Weights of a small image inpainting model.
Model: 40-pixel images, arch unet, norm batchnorm, activation silu.
Training: soap at rate 0.0018, 11400 steps, batches of 128.
Data: trained on aerial photos of the United States (SatlasPretrain), 101725 training examples.
Rows from block 2 of a small image inpainting model, named by matrix and row number. Rows with one number belong to one channel. Each number is 500 + 50 x the weight over its row's rms, rounded and kept within 0 to 999. All counts start at 0. Numbers have three digits each.
After each channel's rows are labels from the 100 images, of 14976, where the channel reaches its highest value: "patch colour" is the nearest of a few named colours to the mean colour under the peak. Only what is clearly more common there than usual is listed. The data: aerial photos of the United States (SatlasPretrain).
# convs0: first 3x3 conv (model.mid.0.convs.0.weight, 144x144x3x3, each kernel summed), inputs 48-95
# convs1: second 3x3 conv (model.mid.0.convs.1.weight, 144x144x3x3, transposed, each kernel summed), outputs 48-95

convs0.21:576430449453460528468495476439453534437474515466438415566520495489465571542482515496489548507561465600442479494494497517502427530561443440479452
convs1.21:426408472483601464398576579438545518507463544517569571431509509485511518491479389397514490478515486457511458556555530478495461414453522559438472
patch colour: pink

convs0.128:566525515536646609608449465556449400496416513525523516443521493420445551584517506515592569505599622540496501467558526542603488512544520515453548
convs1.128:445445418508416477429547564484427476471506455407498436406466521472581504518453488442423474490480444507551446488492500512489529461464473526439520
patch colour: grey

convs0.104:549432489444538535478401437398510422455501420473543488511583508408531666471503553498532563506503553506469437522525521497473522570502470515527495
convs1.104:460489447523506483459518643490508472455542567484559490368485563464549462494405450446497512473528481557498435445505503513410482550483566511444588
patch colour: pink

convs0.28:555446417489514443639499450459514486584561441562499462361553520504524484493502546438447558462553503470468463455547579602411559457430483483540541
convs1.28:489517516603480604531565588566482474520553482527537458570512551502516500495518477492519615516504514529479504519576466425585463573542511484537409
patch colour: black

convs0.106:486488596449425588508551435478501508418489486425530510461445470545525545583505513461504529545430510484476493533495466534616562624462462447576491
convs1.106:565508462532544449497444519607471505597481492565595471546486398487492474580488504530492451596563480496511510475540500480543465533406661473508504
patch colour: black

convs0.1:521444526510468477513475455454511571505397521480447444422487497485418404528580534484510530389484477456524430463464406537471506471475472443497585
convs1.1:478516613425463464600558602489485487447546538476521567504513630466625545469435486463518507472523561528450485515466511458501544381440475472482448
patch colour: black

convs0.127:449483493508530476429430435447475411614541515449428501473446507514462516465587463483536451460459474404475497509503511473485418461503562517444512
convs1.127:521489495572534507452540485428467488613575485480588422506524585519517518535510531562515538517468482463518540483551582525494540449484547523543581
patch colour: brown

convs0.0:460476491561466532417480578527468619517476475581432503473504531529474403517556532575509537498513528503461570540603503437462511567561522542511504
convs1.0:412487497477469484450481537498418503540500566396475543469486387459447520533481465453483562469500439495494404525534598598512428495480417573439601
patch colour: pink

convs0.51:571509471505522549509494649455542460474471480493538434537623562570515509515502473450472477515497457512570525460451558530501531547497460451508534
convs1.51:575574517547529533478558480558467481362488535514523435458489500513513486535478589535459486407429411509494559445395525502579510526474508436500484
patch colour: pink

convs0.95:405428502458578467499506419509395576399497452454453490543607487509486509551509404599534468467545477459405462461474488525464477512441425479451449
convs1.95:434535465541476490489440538439525517470420512432478503500529431444509446533513548518525451516570439461572610552568572494392557409533589518513567
patch colour: black

convs0.45:464518488535472454440497437490471585468528477529546556495554491467466538496533377473506543443582561568439459515517462459460452426505560436478486
convs1.45:485518547496452518493456519510500507488477414517517502507465550510462492449437460553483485399645410448494499516482572469517472561529507545465461
patch colour: pink

convs0.138:420474499506479487454468539513459485489546491480389445474514544529562440455507503524535567551477528530428502543633606557481468512480502471478544
convs1.138:510616449596444484472507543520505513449548570406566510460542402395513475489536405373481417461482518522503519449557462548420574572496485521470519
patch colour: pink

convs0.69:506537464487396555488539540510467559514432498522414429522517444487495429515618544441499532575560567531478426502558622550546472500629499477561515
convs1.69:445595515599376448539542561542551572469548500527448527512594489503549530437441501498538462520496515458473470463489474413487564563535517467520474
patch colour: grey

convs0.120:451446431512468471519525504498457411479481451544446472469499437379506483460479535544508583515502461488475493556494496401541435509461508665478521
convs1.120:515519457473631511479483422482533528561493469462471362604439484578567506467432574496476434547446556487460541498513541457599422555575506507468482
patch colour: grey

convs0.33:550422472599585501483518500498523443505534499518545529433501489475442476551455455441538523531584476526448376483425455490512408534475568529418475
convs1.33:581455542471548435437444386485495467508507402532479593440402554522467522479478436472580591561578497551456517551493574468476520482486476602436508
patch colour: grey

convs0.55:573519431506515498546465413490553451495519518457516487482628577531445537533507561521499400444514566571457472492529509474470383500415470463506486
convs1.55:580505638494564483412465461440434456543436492545513550466410495568540577457530512446579534431486469497398564458479510432589526545539461490447506
patch colour: grey

convs0.12:511544411457461579493515457510531427538453519451567493558519506432495475491573480415550499560546576500541496504537569533576487503662514503443522
convs1.12:476496559541565431565568459521569463485500442437460428463535529491416449514578462490467448515427541615474485516506503421608489443508458459467550
patch colour: grey

convs0.30:477441509526480460549540522560418435497477451528538506435478430411477430575475505488513531516484491505438582534449485446504580419419480609516434
convs1.30:470464475579531523571470394458435488525471467456459489498473481492532474564480488502515475605429554532504625408503467469483537521469583539454456
patch colour: pink

convs0.85:551510424493503566490533424455515395413540545569501473442633515457473481466504472446548485413509534537469527477486573538557456391472499510513464
convs1.85:543506479547566537470512527550523498487440486413421405498478439433546440613500509477415494492427559488515429489417478446576494512565499443469567
patch colour: grey

convs0.54:412521378535469480478563457462457548445474557506450448517590483506468492525469468519519521524480469501462350607572525444450454436486460532469564
convs1.54:458503467387469492594483514501469528512523443425525488536462481391537441427544489474429461535504550527412504523496583483454452565490515574502426
patch colour: pink

convs0.100:553464449477434491482483466497555628491521450471458517490452491523534472442490548497479493501465446493434552486492521430517420522388549566457508
convs1.100:391501477522473495546518508448395522420497584473464521547493574540513498536530516468581501504464500532487556508487578466510481465441519498475488
patch colour: pink

convs0.4:480526456427513565485612472504459488532456467496471432529445524386511432476438455576556504533557437513427482542490524526579500500517454493471559
convs1.4:455515543382438514565559620464555500525481543389481496605558440456479446488487596522462516564500521557516523588632500418560494544527526463444538
patch colour: pink

convs0.124:502448420550525587491530432520499421476548497517524545539494521484393452473496497500520546387630520461519469475489405549512516553404547522501476
convs1.124:468555495489590498512510448537541481381495490517534440478509638524391497472462501556438368474523498484499553514443443524540558502452496529476466
patch colour: pink

convs0.93:492398434502430594531444471534446475544536556476486520539493533563472474489547507464582547419617525470492480475537496520545468538534625547457473
convs1.93:545464476401563475492486444465425494511501431502529365534473515547542522482501464496469485513391555472545461445481453465522506466585550350520452
patch colour: grey

convs0.52:520408533532429447582435511465546509521458406509484506516505447498490539445500449485429527466568517561363506444478466510425478508417517440499507
convs1.52:511515455527490465445616507500486510461513584542564501491631477509514502466522441462446494515569396438553427536466594511523445447492447474466488
patch colour: pink

convs0.137:550522432505507578437518491385505438521438486464459443531413500480491591571431535502415451554479568459468553515425491488550519615423483504516497
convs1.137:532501443450507434473553475468539534612480369491489398528489553571566486384478516479604528447514471632413513479496519494512500546483476482469542
patch colour: pink

convs0.101:482504477561505453470460506519518549464490539523512522512517539413503387531503485441512477519534479520452452492496499487404501410531634391466492
convs1.101:565562491457355531538514502513449466495544574437591534531555413490530524452506502557542605538543537554526472510507532427489503532488350482517566
patch colour: pink; white

convs0.141:489460429471460554563544455463508500535520488426479457563492463450580527452601411422552474486445478464486551481559521464538561472668435459484580
convs1.141:510520518495432438425445474578465460493501394488535459475549479493506468597466543603416462547449400532474532474422534562502482538599441461497581
patch colour: grey

convs0.82:540471447485461499459485464462454454481528503502522420562520557447447511498494536548513554627556418452490580584550539477442501550455504606486558
convs1.82:505502498527493560493411470475536566529418453448562488562534429504471478530512515452468610581466462563487460486564446528450480601619479592575531
patch colour: pink

convs0.19:442585556488451520518547496513456545537444582443525515575452559503537372668470439559463530490533518452491455500491494483455495428507532462484475
convs1.19:528516452551397458450518540531480505538540516448486519422505389494516425409439418535493443463533488480449559555574545419517382503394471522451493
patch colour: pink

convs0.122:398441531439538444478499411567477436471504516441436535488551488409498429486495429595483523584575519524412465620498549522517431392475529388570566
convs1.122:496507517463446438549536501580510543575506428505433510550472518463516463481489518579469458516526538486586501421550470606506480437476483517494607
patch colour: pink

convs0.92:501530540429486574445509445445533491501493501486490524411425464481425516557588477502525600471506532489442477498442487610482501522532534456546582
convs1.92:460497600570546425470534511481407497452530573525531562491529582411559448380518444458528478469474446460456567438516544547434550515523543465533476
patch colour: black

convs0.90:551443431511515479607459432456498505591486531493473488458584455546513464485508502489555464490457469448532430502498561487535437478504474500501512
convs1.90:405580547491468550561603481528414412397502530474515562530513532457528500390478373490490489464505517525459493559405470478544421479449508571489484
patch colour: pink

convs0.20:432548465479456541530543509449576457463481567594489480532418453386502497484482463460487511539536481564456391461466577534493625543475486530486456
convs1.20:493389534545468499447566482599461518486478466438505421517529542549457479559521459542457538410464513488524536612561589559520498375463526455526484
patch colour: black

convs0.119:481431544463448541535489489505487566463435509503572471507508496450503535490450483494524502572493552558485589540486541488426478458503582494548516
convs1.119:542521517416522464541580441550475413508462427369448373489470528481433529516479487484477446530404468534426422433527517569447527495543469439478565
patch colour: pink

convs0.96:516478480485454547585510542389501521579555534491512442579479470483440420470607490515543541486502459429490453549509590409521434497488523467521481
convs1.96:446457483574435573491442481448468497527463584385493521525625498497499443507659544500489522540449555494493587505491487457528499438547476477577464
patch colour: pink

convs0.38:555511508585488526521485436499447402413463453462478418469411482452576436457522598504530505542484515527640509503495545512517379556483417506490561
convs1.38:449501433467500426483514499397405517528445439466381514592398534494443457472503569484400474600432522523497486436526422498431514465483448489472559
patch colour: pink

convs0.7:476432509531427574484498556457511606490573481461499506405564491499510533548503463427487484458481487513438477562520498459464426450546536382492510
convs1.7:470433476605409533510484540513510524435544642519552626466579433464483505517607467633547453502470517439547466497481540460490455474510479478573450
patch colour: pink

convs0.77:476441478446480489494417510468476453480515475504408454525569461406532457501449481531525572515436516562421530582508484516499490546478464607561463
convs1.77:485473478436483463501551585429477591538493567426506479622552508416519517545488425364419523375433505572563531483602507550523537532526533466508432
patch colour: grey

convs0.3:475417392506453456554504551496532392482479445518527499536470464410485468514604533476495438471462512537451453494510489594580487509639408452525535
convs1.3:425489516465564346551536571527507541465524521548442503462472535534430477501436483591442520520518503622508456450469534463497574464468491494537465
patch colour: grey