config.yaml
dataset: "aerial photos of the United States (SatlasPretrain)"
crop_scale_min: 0.5
horizontal_flip: true
widths: [48, 96, 144]
blocks_per_level: 1
init: "xavier_uniform"
lr: 0.0018
shampoo_beta: 0.95
max_precond_dim: 512
one_sided: false
adamw_lr_other_params: 0.0017
lr_schedule: "cosine"
warmup_steps: 220
adamw_weight_decay_other_params: 0.01
Rows from block 2, named by matrix and row number. Rows with one number belong to one channel. Each number is 500 + 25 x the weight over its row's rms, rounded and kept within 0 to 999. All counts start at 0. Numbers have three digits each. After the name is the row's rms in percent of the matrix's.
# convs0: first 3x3 conv (model.mid.0.convs.0.weight, 144x144x3x3), inputs 24-31, a 3x3 kernel for each
# convs1: second 3x3 conv (model.mid.0.convs.1.weight, 144x144x3x3, transposed), outputs 24-31, a 3x3 kernel for each
convs0.0 099:485512511491491493468529480446516547489502472508516478474521539509564459490475541489508464490481495502479490499514490494470481523426503496493507484532547464518501511493501508489504519502503456522485528477430474506532
convs1.0 096:507486494501467508544548474499442502507450520521473490438498512521465521478517526484485493511493503509500509497505433482493494506524497485539518518493502490504493476489480496527507499540485486489543551501487478514513
convs0.1 088:468464487509529492494495494581528500486506526543487511500502475510488490515519480477509536501495502473485512537486515493507494527503506507474512542533490487506532470523518488504534460514534475488518473528516463489490
convs1.1 089:490535447527449527513509486510527505452499509487474485519503490499523481464506478499491536511570527484499484495542478535491464521529474476516485494499481516526546478490505475499512505500493515552468499485544489507480
convs0.2 111:489520472518480499503550543499513482515496513502505525489511497578500504501472530466538546496512517507468492434471533491511521543500467504496476481489535522524470457501496484472488525499528491457487514508508470503513
convs1.2 106:506502496533544516500438489484454474506484535494496480497519454500468457509486458486523521514492476472516455494502488492469530485503473516489496490517495492506538547503466504513475482513470473476547532503435528503475
convs0.3 105:522545489512495534515515508517526509509520472476513520477523482489522487501486487497504489516488496509534490461530494528499489492515500509474476506493501483522481476501492489493516495531459529480546553459488487481538
convs1.3 090:487466528502488466485511503480446507517446527489507495486503474471479478564458498496526494459500543496494509520492505512482484539457532523449487488488496485509458480504524505504479509477526554475521468496532518463505
convs0.4 102:509505535482457495489505528494433514488505532497516481458493507560473493471518519505490540517529532478524500475516502468512506528493434516509483517507495495498530481492462520548486476501472500509473468506501510502471
convs1.4 099:518485485524516503470474474490503484501515492491555490559489509513517484499505539502472534474521465515500515516532497486497511493490502468488505514522501494512505492508506517497489519506507509536530461497483492554482
convs0.5 090:497503517499543495525531536481469515455490468527505503496501503518497511507503508487486495506480531496516495496477499496461529486499479479467487488498477522490496478510485469486491526493501487547518533513492504485473
convs1.5 084:483535497527477478516499485397594520465570461540510481499479477495480501487455496503520493471537492528483505488520533515484512518472517472499481493531550478500499509476469513504487494477530430519544496501546474569523
convs0.6 122:506484490537579589503442534474497490534521480477505518507485493500563476505508489505517495484492456496482511494510503471494473461484461453472560529453549494525489488504537552460480524501500474526503501494456488489476
convs1.6 117:496515498477496519526526435531466534511452484510520520504515536500502461507492467506513486515504500477471484512506518513526484486507518498477456507500506475455530510509494513512493509542501518505506472504469484464505
convs0.7 121:504523469539503466490502487509466521522520507527487487503509502492500519522485541488517513514468486477484476484532483485529469479468545521489470517471498515471522491502511478513529497472528525473490544484556531481535
convs1.7 112:486506535502495538493465537449508492482523479504468510502519465491505497506476492503488507503497483500496519471510522522484495515497482480475441473541520492501521461494496500517540495527483483500455517475501525515494
convs0.8 091:500500444492523488506485545509511543511481483475502512481504490530501509494468458443545470475476539455495492510528488520489492526462480471501480481477479487503522466525521504514503463516516478471521498525497512463525
convs1.8 095:491476518555473520539473489455494497499511512498519468503535459468486489497506493530496545476509509475499458488481506529466502531523509498486506526544517515520514470489484483492518490492545491486496493523473449530510
convs0.9 091:496480480510513512486480486526493552513506515496524504539491530500519487489471492536457504499507482491507520487481507492481458475492448469534530523458534543530493504515492519486505488495501483467470488481483520519481
convs1.9 091:499467505491518507521510476478508494512503477508479515516524528513521459499476494504520529526489478491460471521555526533531500471485489488470542525536488477465558468479510458489466507481491523480508497482513497516483
convs0.10 106:480531497512472456490477529516478512497515492479514554494499501469484514501530468526484509505486501467507506480519498510515511513508498488474450501473472485501519455528468506509510446512517454536505525503505459482438
convs1.10 102:514467483479528459494453494529520457481488520486486506460472520468482519540516502464537501470512506464511506509505469517496556532481504526491497495464486498513468525521509492519508489469488508514488528475501503461474
convs0.11 096:515444465504495500500541522523508487520490454515466526488457481478515470506508524487500493471534514555498570512482499490497467496540539489506515518495456463458482492506504468500489529497506462468464502558529462504526
convs1.11 094:512503468520500480498528528499503528463485480510500506457488499464446498525519473437461498522534480509510487454456508498452523497474495598550515505496492518480538564533512504534502484506493492519495503471514534544534
convs0.12 091:475522525518476480523459455504512515486481516469456507499517496485485544494521500491545522513567542517489499495487534507485504510503466485451471494434497528513464509477510501464505522517479535488493518434522447535533
convs1.12 089:490444506527526459503451503424454587444504552487471524493533491515484544512549490494559500486472506501524508491510473497488505502498485503552508476481494499489487525510473462536514480513499501470520498553486497470505
convs0.13 094:499543497498474549490466507496536486479527467496478492462461503576529512511526487502516480477506484503479490490498527505509483469483469496478474502493522508510476493498498513515505517469514516464474467537475520551518
convs1.13 096:526542471519492490467489489552503509497490507485462475511505490503552486503499483503511533521508468487521489518469478532499470515506492520488496480515511481526524465499511496505492462517517496526521460499536477485483
convs0.14 095:509477554473490547549482509497482466486498482499500528528491464513442536486467471520486483469488468496492510498515483510480501467489518471451537477514440529492494526505508504517481499541502510463505477522486510474530
convs1.14 097:501547463478519489458450481505491524547526475483499520521502510473552499505490507483505506509544491480483495498442504463479457539433487501498473523479482456466510499477479519529513517530478501480471500481592496542432
convs0.15 100:480514473468473507487486506504478521490458549524509522480509483491473481486495505490519531543489500531482493458560478483460489512472526544490508495539460551465469493503479473520457466482506508454524478513435502494536
convs1.15 097:502526537491504463497505557443490497438520505518516567510510474496511518509472476507485522526502509519453463511520477470504524540486492504485481485490533480463478503516491492506511512538511446516503560485529457566540
convs0.16 101:515532470517501494505445499501506450542497478480501497430498506466555481511507525452490445505502491533579491498467468460511492521490477491485499501484507496465511530497489464523528514512502519530510509491528495507484
convs1.16 105:491531473532480522480483559497474523489493484535496529517496476500490489491553475535441532448479523509458469467525518466469510466466537498539502483499542493511526503516477460468556510498499526507475512497484525498499
convs0.17 088:529507543467484463501462475512502525505485497517487479451473487515433479512518514516502481521513517509459513487511542528467480459435516504507552492476491496493441502565491573480481483467483486502515531520516530536511
convs1.17 091:521484457489560501482459518479493538505518546504513512485510453469520498483512504490492508505512483479509549495471510466498477492540569492450477495530557485521551501504490519479488475442462515514495477521502508514462
convs0.18 092:511498484480492505513525530467516478531501483492464493507498522538465546510523509521492509466458469478469477497512495495521496505474545531500483506508505490517526519491518491579466510477498470488468422494495507514499
convs1.18 101:460534484501477496521512494530509521498527457462502500541504489510540490486491515482485520500496522480503516504495487470488493487501487475471471501474529495539466520462480526464478497486507487446510494516509508499492
convs0.19 100:444491502499549478469509531516497501508521501505565528502495503463470504520506522457494513464538504537475479499472535487552506478499530465477497497487515468492552484478495495529521486465471514530486525481481518506508
convs1.19 100:498486467485458515472508518513519488505509491523527499490476508521463518498509494540520495516496514528485531528533524547474489515521499442446461464462530436489489490513495509488492477502490480484460492496493509449534
convs0.20 088:492517495512465492484486485516515525506504499519493493502509443498518481502497460541449531514485493553486477464503544475519526446528495515512547551521475517463493502513467473488523466520516478492473490553467475484524
convs1.20 092:546476483507467468464521471509539478508506519506471496492469509512500514501494546483526530540525496485512479516486496502545506505492529469489514495495511473529493517499497464521528471505473543541481479459494498501522
convs0.21 101:487513515532529491489533536517494526539512484504485494507517473509494483508537470438504503538500519469484507535492490498480496515478480490516508493521510541528435524466533508513484485516514486509478488563489468507485
convs1.21 101:501480475469518490487495552459487465518479502503508470527489488499487510513505480509515512503504455540509510533486474508512481529499466512517481458507517435473487432464509468488498499483471470528526454496527449476500
convs0.22 102:467495490504500469509483472519505564484531483521469503532529491485518473488464486484449551477507468498483531488458484478514477524461468512494452511453530467520482503513491498518529519502525543479493491463558485538529
convs1.22 100:482505474479493504473521481492476517508510489499508519478512486532462531518493551502478506528492474496521485545487505534492528507521474502466513486479485502489499481516462499484483516522511485478500548508487530535476
convs0.23 097:459484504496469465506498474490508480510487459495492490476492509568502510443547468505488496445462462505478525492495467496450518500460498480518479498469537514495495553507478463469501475531531484452457473505506493514555
convs1.23 104:534497486540555473472515499511493514502520518495482492474500480511483451463522496469464484464504472479461509516492481509571517530484478495533552492508499506456490469467529503512530498516461544515501454498527523472473
convs0.24 094:503523503470494488491514458541479498463564499528500515505481513471492435562553495526527479520545470475512479482525534483471513482512490492510478524517516504488514489500556486534504513518517491510527535490493532521520
convs1.24 095:529501465514491517503482505481495502469471496483507479511489494490499486519495508509516505543516491546517540471515503510498516520479513526499488446491497436495498513503509507507526504488502472518495478511504527503498
convs0.25 100:551499493515507475472466492473478514469497503522517470513489466499521484455510499484481477490518538527493516466502524496488532508509468465510516565508463503476514493486515500475503480516498531508528530504551518531471
convs1.25 098:524501515578466507525494480531488482514496505520533501495484496499494446515533519511491511509510462474494515511542490471467511481529493554522508514502516451488530536507485475480523511521475527524538498493506559480492
convs0.26 088:523470477504512469538531507509489507504518549532531483537516508517521503475541480495505537499489463521483499486542494534511496488455489499495533538447474511463457500486509517502510528508506525478450475501499524481503
convs1.26 099:433494520527457500507527505469507529492545516531464515499471498467504533477502538491470508500490513488515525464538495484515524538501528518491466496534495476495458462500473505464526480504492496488479506465498528518500
convs0.27 098:508560479494506494477518514479523481445506431490482477525468513488474495470540461531499530526499481515546519487503459495452480510471486483503471509484486524509471513518504557553495540472480480563471543505485496492505
convs1.27 100:497514533462541510503471516496503527512492517492487521512519511518521474489529483523508495506526515499517509480526513469515532486519480481470506508510495508501521529490489491493496509505513499484491489416516521462483
convs0.28 093:499436514541529464533479450506484529538471475523489469508498510510476513499455492537520498514476516506476509531492506538529534504470491514504468510522467515521509499538507530533465504519514526493518485544546487537494
convs1.28 092:525532534487478421477549491480476506514499489494497512566531505490523558488491517467499494474493501504509492504549517498497532490476581458506511521494468514491492492465508510484480492503482523514522469488534518528456
convs0.29 097:468490482501519528533504474465534478473466528559480464474470519490468523544529490501537474522492497484500471491533501464518515493506473517451494516479492476536485524528522518503517505504526519507473509507505514527474
convs1.29 105:497498491514506507502482509532518480462530476468524518525492539474510481486443497486478505485490477504469472515448523490469496519534503522450470473455497491508491524529486511529495472499482472497432535494483517504502
convs0.30 090:523497486488472447516461490495497492487520520453491474480500513482473485471415477559510500509472514464431450491488512487501493509482502490516494486529497531518526444508529542526516490543498520466473492519530520539501
convs1.30 093:522523504492524507535491477518507527486518530497512529518500461501500482487480538465550507491517490505502459488489453468492524487475528500556526535522487505492503471498527504497513509523485487472523476512473516495528
convs0.31 102:529517478541510493488497531502512491484508493534508506525530495506443494465488469571503523490508506482470484534487480515502531497477479480467504558541470516481480534489512497489495491507520492467469501557499527524487
convs1.31 103:512488508487518486538461442504521484533524467523494516498488513495527547495490522489525495494528457489493491494472468490496468505480524501523502489481490529529512469533503509513496487510462534479486488493527491493445
convs0.32 099:503498555511461552529526432457467465486506510480516486536498486512541449495482457478495476497465489500502518502479473519497474500520535515464486474557536491464508528486465483541452471501499493520532512571479509490557
convs1.32 105:490548499523506464442479556503476523516501502507498517508520486505536447489447486467463489527495521475496489475499463520510487498528490512531485497436569494480485518486488491525472486491499497506496485430529535546466
convs0.33 104:475500506547521493523517519530491513498512465533453469488539476525524505545500559474486500497477512472444525563505516493481509491519532486501483497477486479479479460491486515470517541504492535526530493493474532450481
convs1.33 105:529470472487515497533507479507494570481485531474506506476520491509536506504437539483498460475475500549560520496498501543496504547460495546509494510516497474485466495533469503530489502519469511523467495491544534494505
convs0.34 105:491478477463477529488511508498503475510500499486508476503547503525470480469494494496488525487526501510498524466508524508471472493446466497512539509520492478494463551483512483489509507490501490471522480528520474518509
convs1.34 106:499499527507485572486501478522508500469510493467504512531548472516484493454522496508513512492480520490452518498559494501511484503509536487494487484482504525527475497497504494493494506517491475467497512506513503511474
convs0.35 097:542479519529493446513480459528486528473476502461489508501491460513459521505482518514471502479490519468483515490521505469515477481462480490494472500506479483547488541537454545517518548553505467546485513489533480491444
convs1.35 105:450505505497463504495521482480514480452537532481499501473491515464500506481520507503490493468524495492548533477473494496490507503486522565462559512472512535513477568518510548486478530513489585505492519510480509472487
convs0.36 093:508485514445533534516512511476480471500537503475525523511496505511493472503463516461527536507516518535494469540548479514469530471474471487488504530520481496540534478502498521472501533523541522489484494502493519531540
convs1.36 092:520542456481512530534497460429533515483509531518555513495536493448472540486497495509502492500457456524474485566550532488504516474491452477453539531507487490469457454499522502493499509495489467507508526523495471482517
convs0.37 112:519509524556469543521485518498485521495528484466510535511491488477547514479481446504516506532497469484504497523491513516516472513512468523482544510513463514488478469546524494479483500556494488509505574508509452494486
convs1.37 108:504486492518586471464471551499500513513463505493514491525493523504494500517496484499519534464480495497537495512465501505519460481536505473482525485498495473545462503521498527534484485508497505483476498485535451506503
convs0.38 103:511519519526508567475485488479491529495525561458496484479478519466500499544502504525519556518517429489434508507514519497462496491447514532497467464496511460520521527489487528461493468469501507496531494527512466501499
convs1.38 099:511460499460495411483482489512495532497456473510491494481474494487489521464526510464488492536482461507471470487475491454504435490521493494507468499476543487473474498515506495488479503478536479488534469487478499513486
convs0.39 107:521492506505499495518571546464478484487502505496502500512498493510498503484505495525498467512482531493491538503516477550484481453504475520505517508523570491473482459535516521511490507459495451478442481497524486504493
convs1.39 110:440490488543476459526525508519481501510520505492472492498494514513494489471513540513499529552507468485520541476461491499489498501495500527485454472519505546493482542518479540520507474508466558436500548557480481526476
convs0.40 106:483481498509547467513485523502492484511471497511529492484485450473538444481507497533515500540493496503494519455528517497484479510490466516484462528530561477536507493493499503475493531501473471469509478514509477507483
convs1.40 103:547474481499510529482547508490499460470505457499523502494526506517503485459532548479519486510511479520487502481520453491514471448476514540512502476478516485543532511511484479513511489513500498508477534509448529500604
convs0.41 087:493496516528495512506555536497468490498471479495506510516501498515499463512496490522498479506515490505532477481494501502483503511447501486481494515496482504476540493511492494520480500504499493529520494504502484499483
convs1.41 079:548512500494503475492497519379586485473572519522558494487465489507477479478505466481523474518516469482521508498503483512488515528514518510477542511486544479463482496494490522495485515518470509534524556508536473526490
convs0.42 097:503517519522546460484455494500466554504538513459482501536511510459551480452498522526492503512529508530481474515492508493488518498485474501530542457475524481527490552489511493516480480479472488521510482534481513497477
convs1.42 097:436478527496494483472493424499484502499487451522491479498486516474530515501470533511539524528476516523535454522544506493499510502510478477479459453510495491490471518495494496488527478482482495485485499513481491498486
convs0.43 092:497495495498463481502532538534464548466509547530516481466475513458524510536539494459457480494513532471517470515515500485460460551516490491471461528493466500522477485497466498472509471543489514498530504509475515481528
convs1.43 097:504501509502492507478494484516417510470510499515525491479498469529488491525526500467519533474500485529477525488512507484517529520489494546505454495498476521516465486504520492495488510483480460557491491526466526496487
convs0.44 100:515505501477490484477490498495479524476528469468489549515491481477510451513477551497506492507497517507521553498491521507511497505462494506493493512446502485538467495503519497497520518508487502495507492512505528481484
convs1.44 103:531472479507517505510489527484525520524471484482506512490511478520495531515513521465503484536489472523513539458505458473525513507469493499507463495519490539510468487502462497506475456477494521478518496533494540496527
convs0.45 100:522512487496458460524543437517485491522527502548509511512493468523501452500552469505485532541494462444536508487527472506486476470563474547521463497475495520491494503527489482504498510496515530502484528518469542530465
convs1.45 105:517498491508511502574497480516502494462485500495493496512493503479489470506480512513453543526538512519541541520500470505481537581446515484503490527524469469528544496500502502488486491498508518507449492493515520520544
convs0.46 089:499502466515504541526528537512459495542478507447512481491483534465550487509465529479482514495481462510584482517474513500501501521532504507517506521477522510465537509485486496497518497523483499493482490506496508507469
convs1.46 091:451517483520468475503471451531514545482542489523480495489506518500537502495496514498485531491501531462489493544485462495489493504535482529491523494527435514514467477519491477489499535503498511529492502501518472492500
convs0.47 110:469507530529578516556436528505505527463494474478492510479495498481534448484438603510501504481521487475514489488473481532491503512498481527526481509477503487511386501555471483466510471547493471494537496475482480511489
convs1.47 111:483573433524421528484436459526526455526506452509491509514506473528463477520560457490490495506538503489504586486487496487483453492513479524490470498529471492475468459530515478485509465477509527458495471555463470489487
convs0.48 107:505510475544526508545502492461507507518479488525542496492500489484502509498499455484544486497490485486522432501501516491489542511513474504479441521500500500527495486493507544488457524542516522452519491532485498516491
convs1.48 106:532497573461548577588494537473490502480482538521480511519538454475458539453462421479500475496466508528530435508527504498551488457534497539493549525522490538500501541500477512494532489506546544555530543516529481520479
convs0.49 107:530476508518521487483509508506489492463470482480546497505487538491489495523518468498460533519489470473545510515447466487495518529495489469521480516494462519500465520529463508459483468485514526498537493506503510527525
convs1.49 105:484517468512456470499520508482520474512507506485519502488524490491538494551485488496497485539450498475504525486559475509472540555480513522514499554536464470486463483499515486521517476485462515516492499528528470491488
convs0.50 099:530552552510482497514488452469486496505515485481502511509477480493497500537491483530484485509510518498501480521506524488520502547478500507464506513469531474494494480519482508470461477503480523519498512517494474472555
convs1.50 092:489486510508487498499468545425489593443493568498527464524485515499512505503508449520516482477499559500518468495526503529528509494475504503510539476500502490506478532518480500470519511527479483529529511479498491511524
convs0.51 088:492506518502499538516483461482495491458519525516517464511509480505474530494513511463491537522493499510459573506533503455484482466468476490521527503484500508487500567491484558523487532494474509463507490497489504482481
convs1.51 093:495487498507518533463527508497541475484480494500531496497500457504482508514494477518496462542509490530506405495529472512490481487464465468482471544487471507514563469506528483502497525515479436476503463484499546542521
convs0.52 099:512466503499511478495531517530516542492499498504487557465488484493505534532524538494479479470492495496465498539517486480502472501524521481484486480472490487511485508514494523492523503470507507506518504541527485508499
convs1.52 098:506489445499505501476513499479482561506498539495483483518478512529495495493475523494507547535480506553511489493576517482527523493477501495463462493526441490514471495506465500519481475492519447532527471454480453529434
convs0.53 088:490491495481509483511496513529452466490492489483503500480470498465486568531510489472494514499454492468497500472516500488544532516499552486509478507477492564495452511504493500470500516509483504497505517488498473499542
convs1.53 094:507522529495515505516499500496502514511464548494513514492522493521530514502526509534493468508491545535550538431503495484489503514517545478492502490502452535522522502493527437484505493482467465471518474539487460511515
convs0.54 097:486530501491527536465466512531524520503482508565480526468497517511523469492459505512506478530511495468507490510505453521516491504526492495513499469500534461451512458472483485504500490511477461487524482524476522525466
convs1.54 096:519513517479532493504463488507516474493520499469497482511517459494471486503488499536467552499514491472522475525486476570493470477522478495518551482455544505499506486463513501501518450488482489502507516496522527515494
convs0.55 098:521564526499481487486486483459523495483500510458515470483485508450456517487535473540522509506513511520544504488504486465477476417505513497540485474476506480505506479495463543508517532470529496517536474524509483465499
convs1.55 098:519496504457531513483468516478508523505535482533502482519478568488565523540545564473556531452568530514523513490513533496531502478505465523513459513502511539487486521507510504554489518472488469505524480484544515496539
convs0.56 098:481484503495505489480501499490507506490508458494524521493528527526454491521479468482475493516499524515540526479500489457487504567518521504505472496490476492502497504517507527478474508510515519476505501484496491518482
convs1.56 098:470469535487568432446461529520472489514477501478500496497534487491497486504478497542478497530513527478524491505476456492443523489479472482534491493503528500428500496476483499531504520479506473510473488424536507530476
convs0.57 102:568461497449515502475502482539501504460517476478457524510541493519538473480524485520459495494539469470500506515481530487528487496508487474548480497507515465493509466510487445461512502524499498486490516506504491512481
convs1.57 097:481530479527497448475509497510534473507540550522532508502511502457512482516501518523541541493523491527459508492477489497516493506477529511518488456498495500486475482456477502492521471479504557477501515519487492550501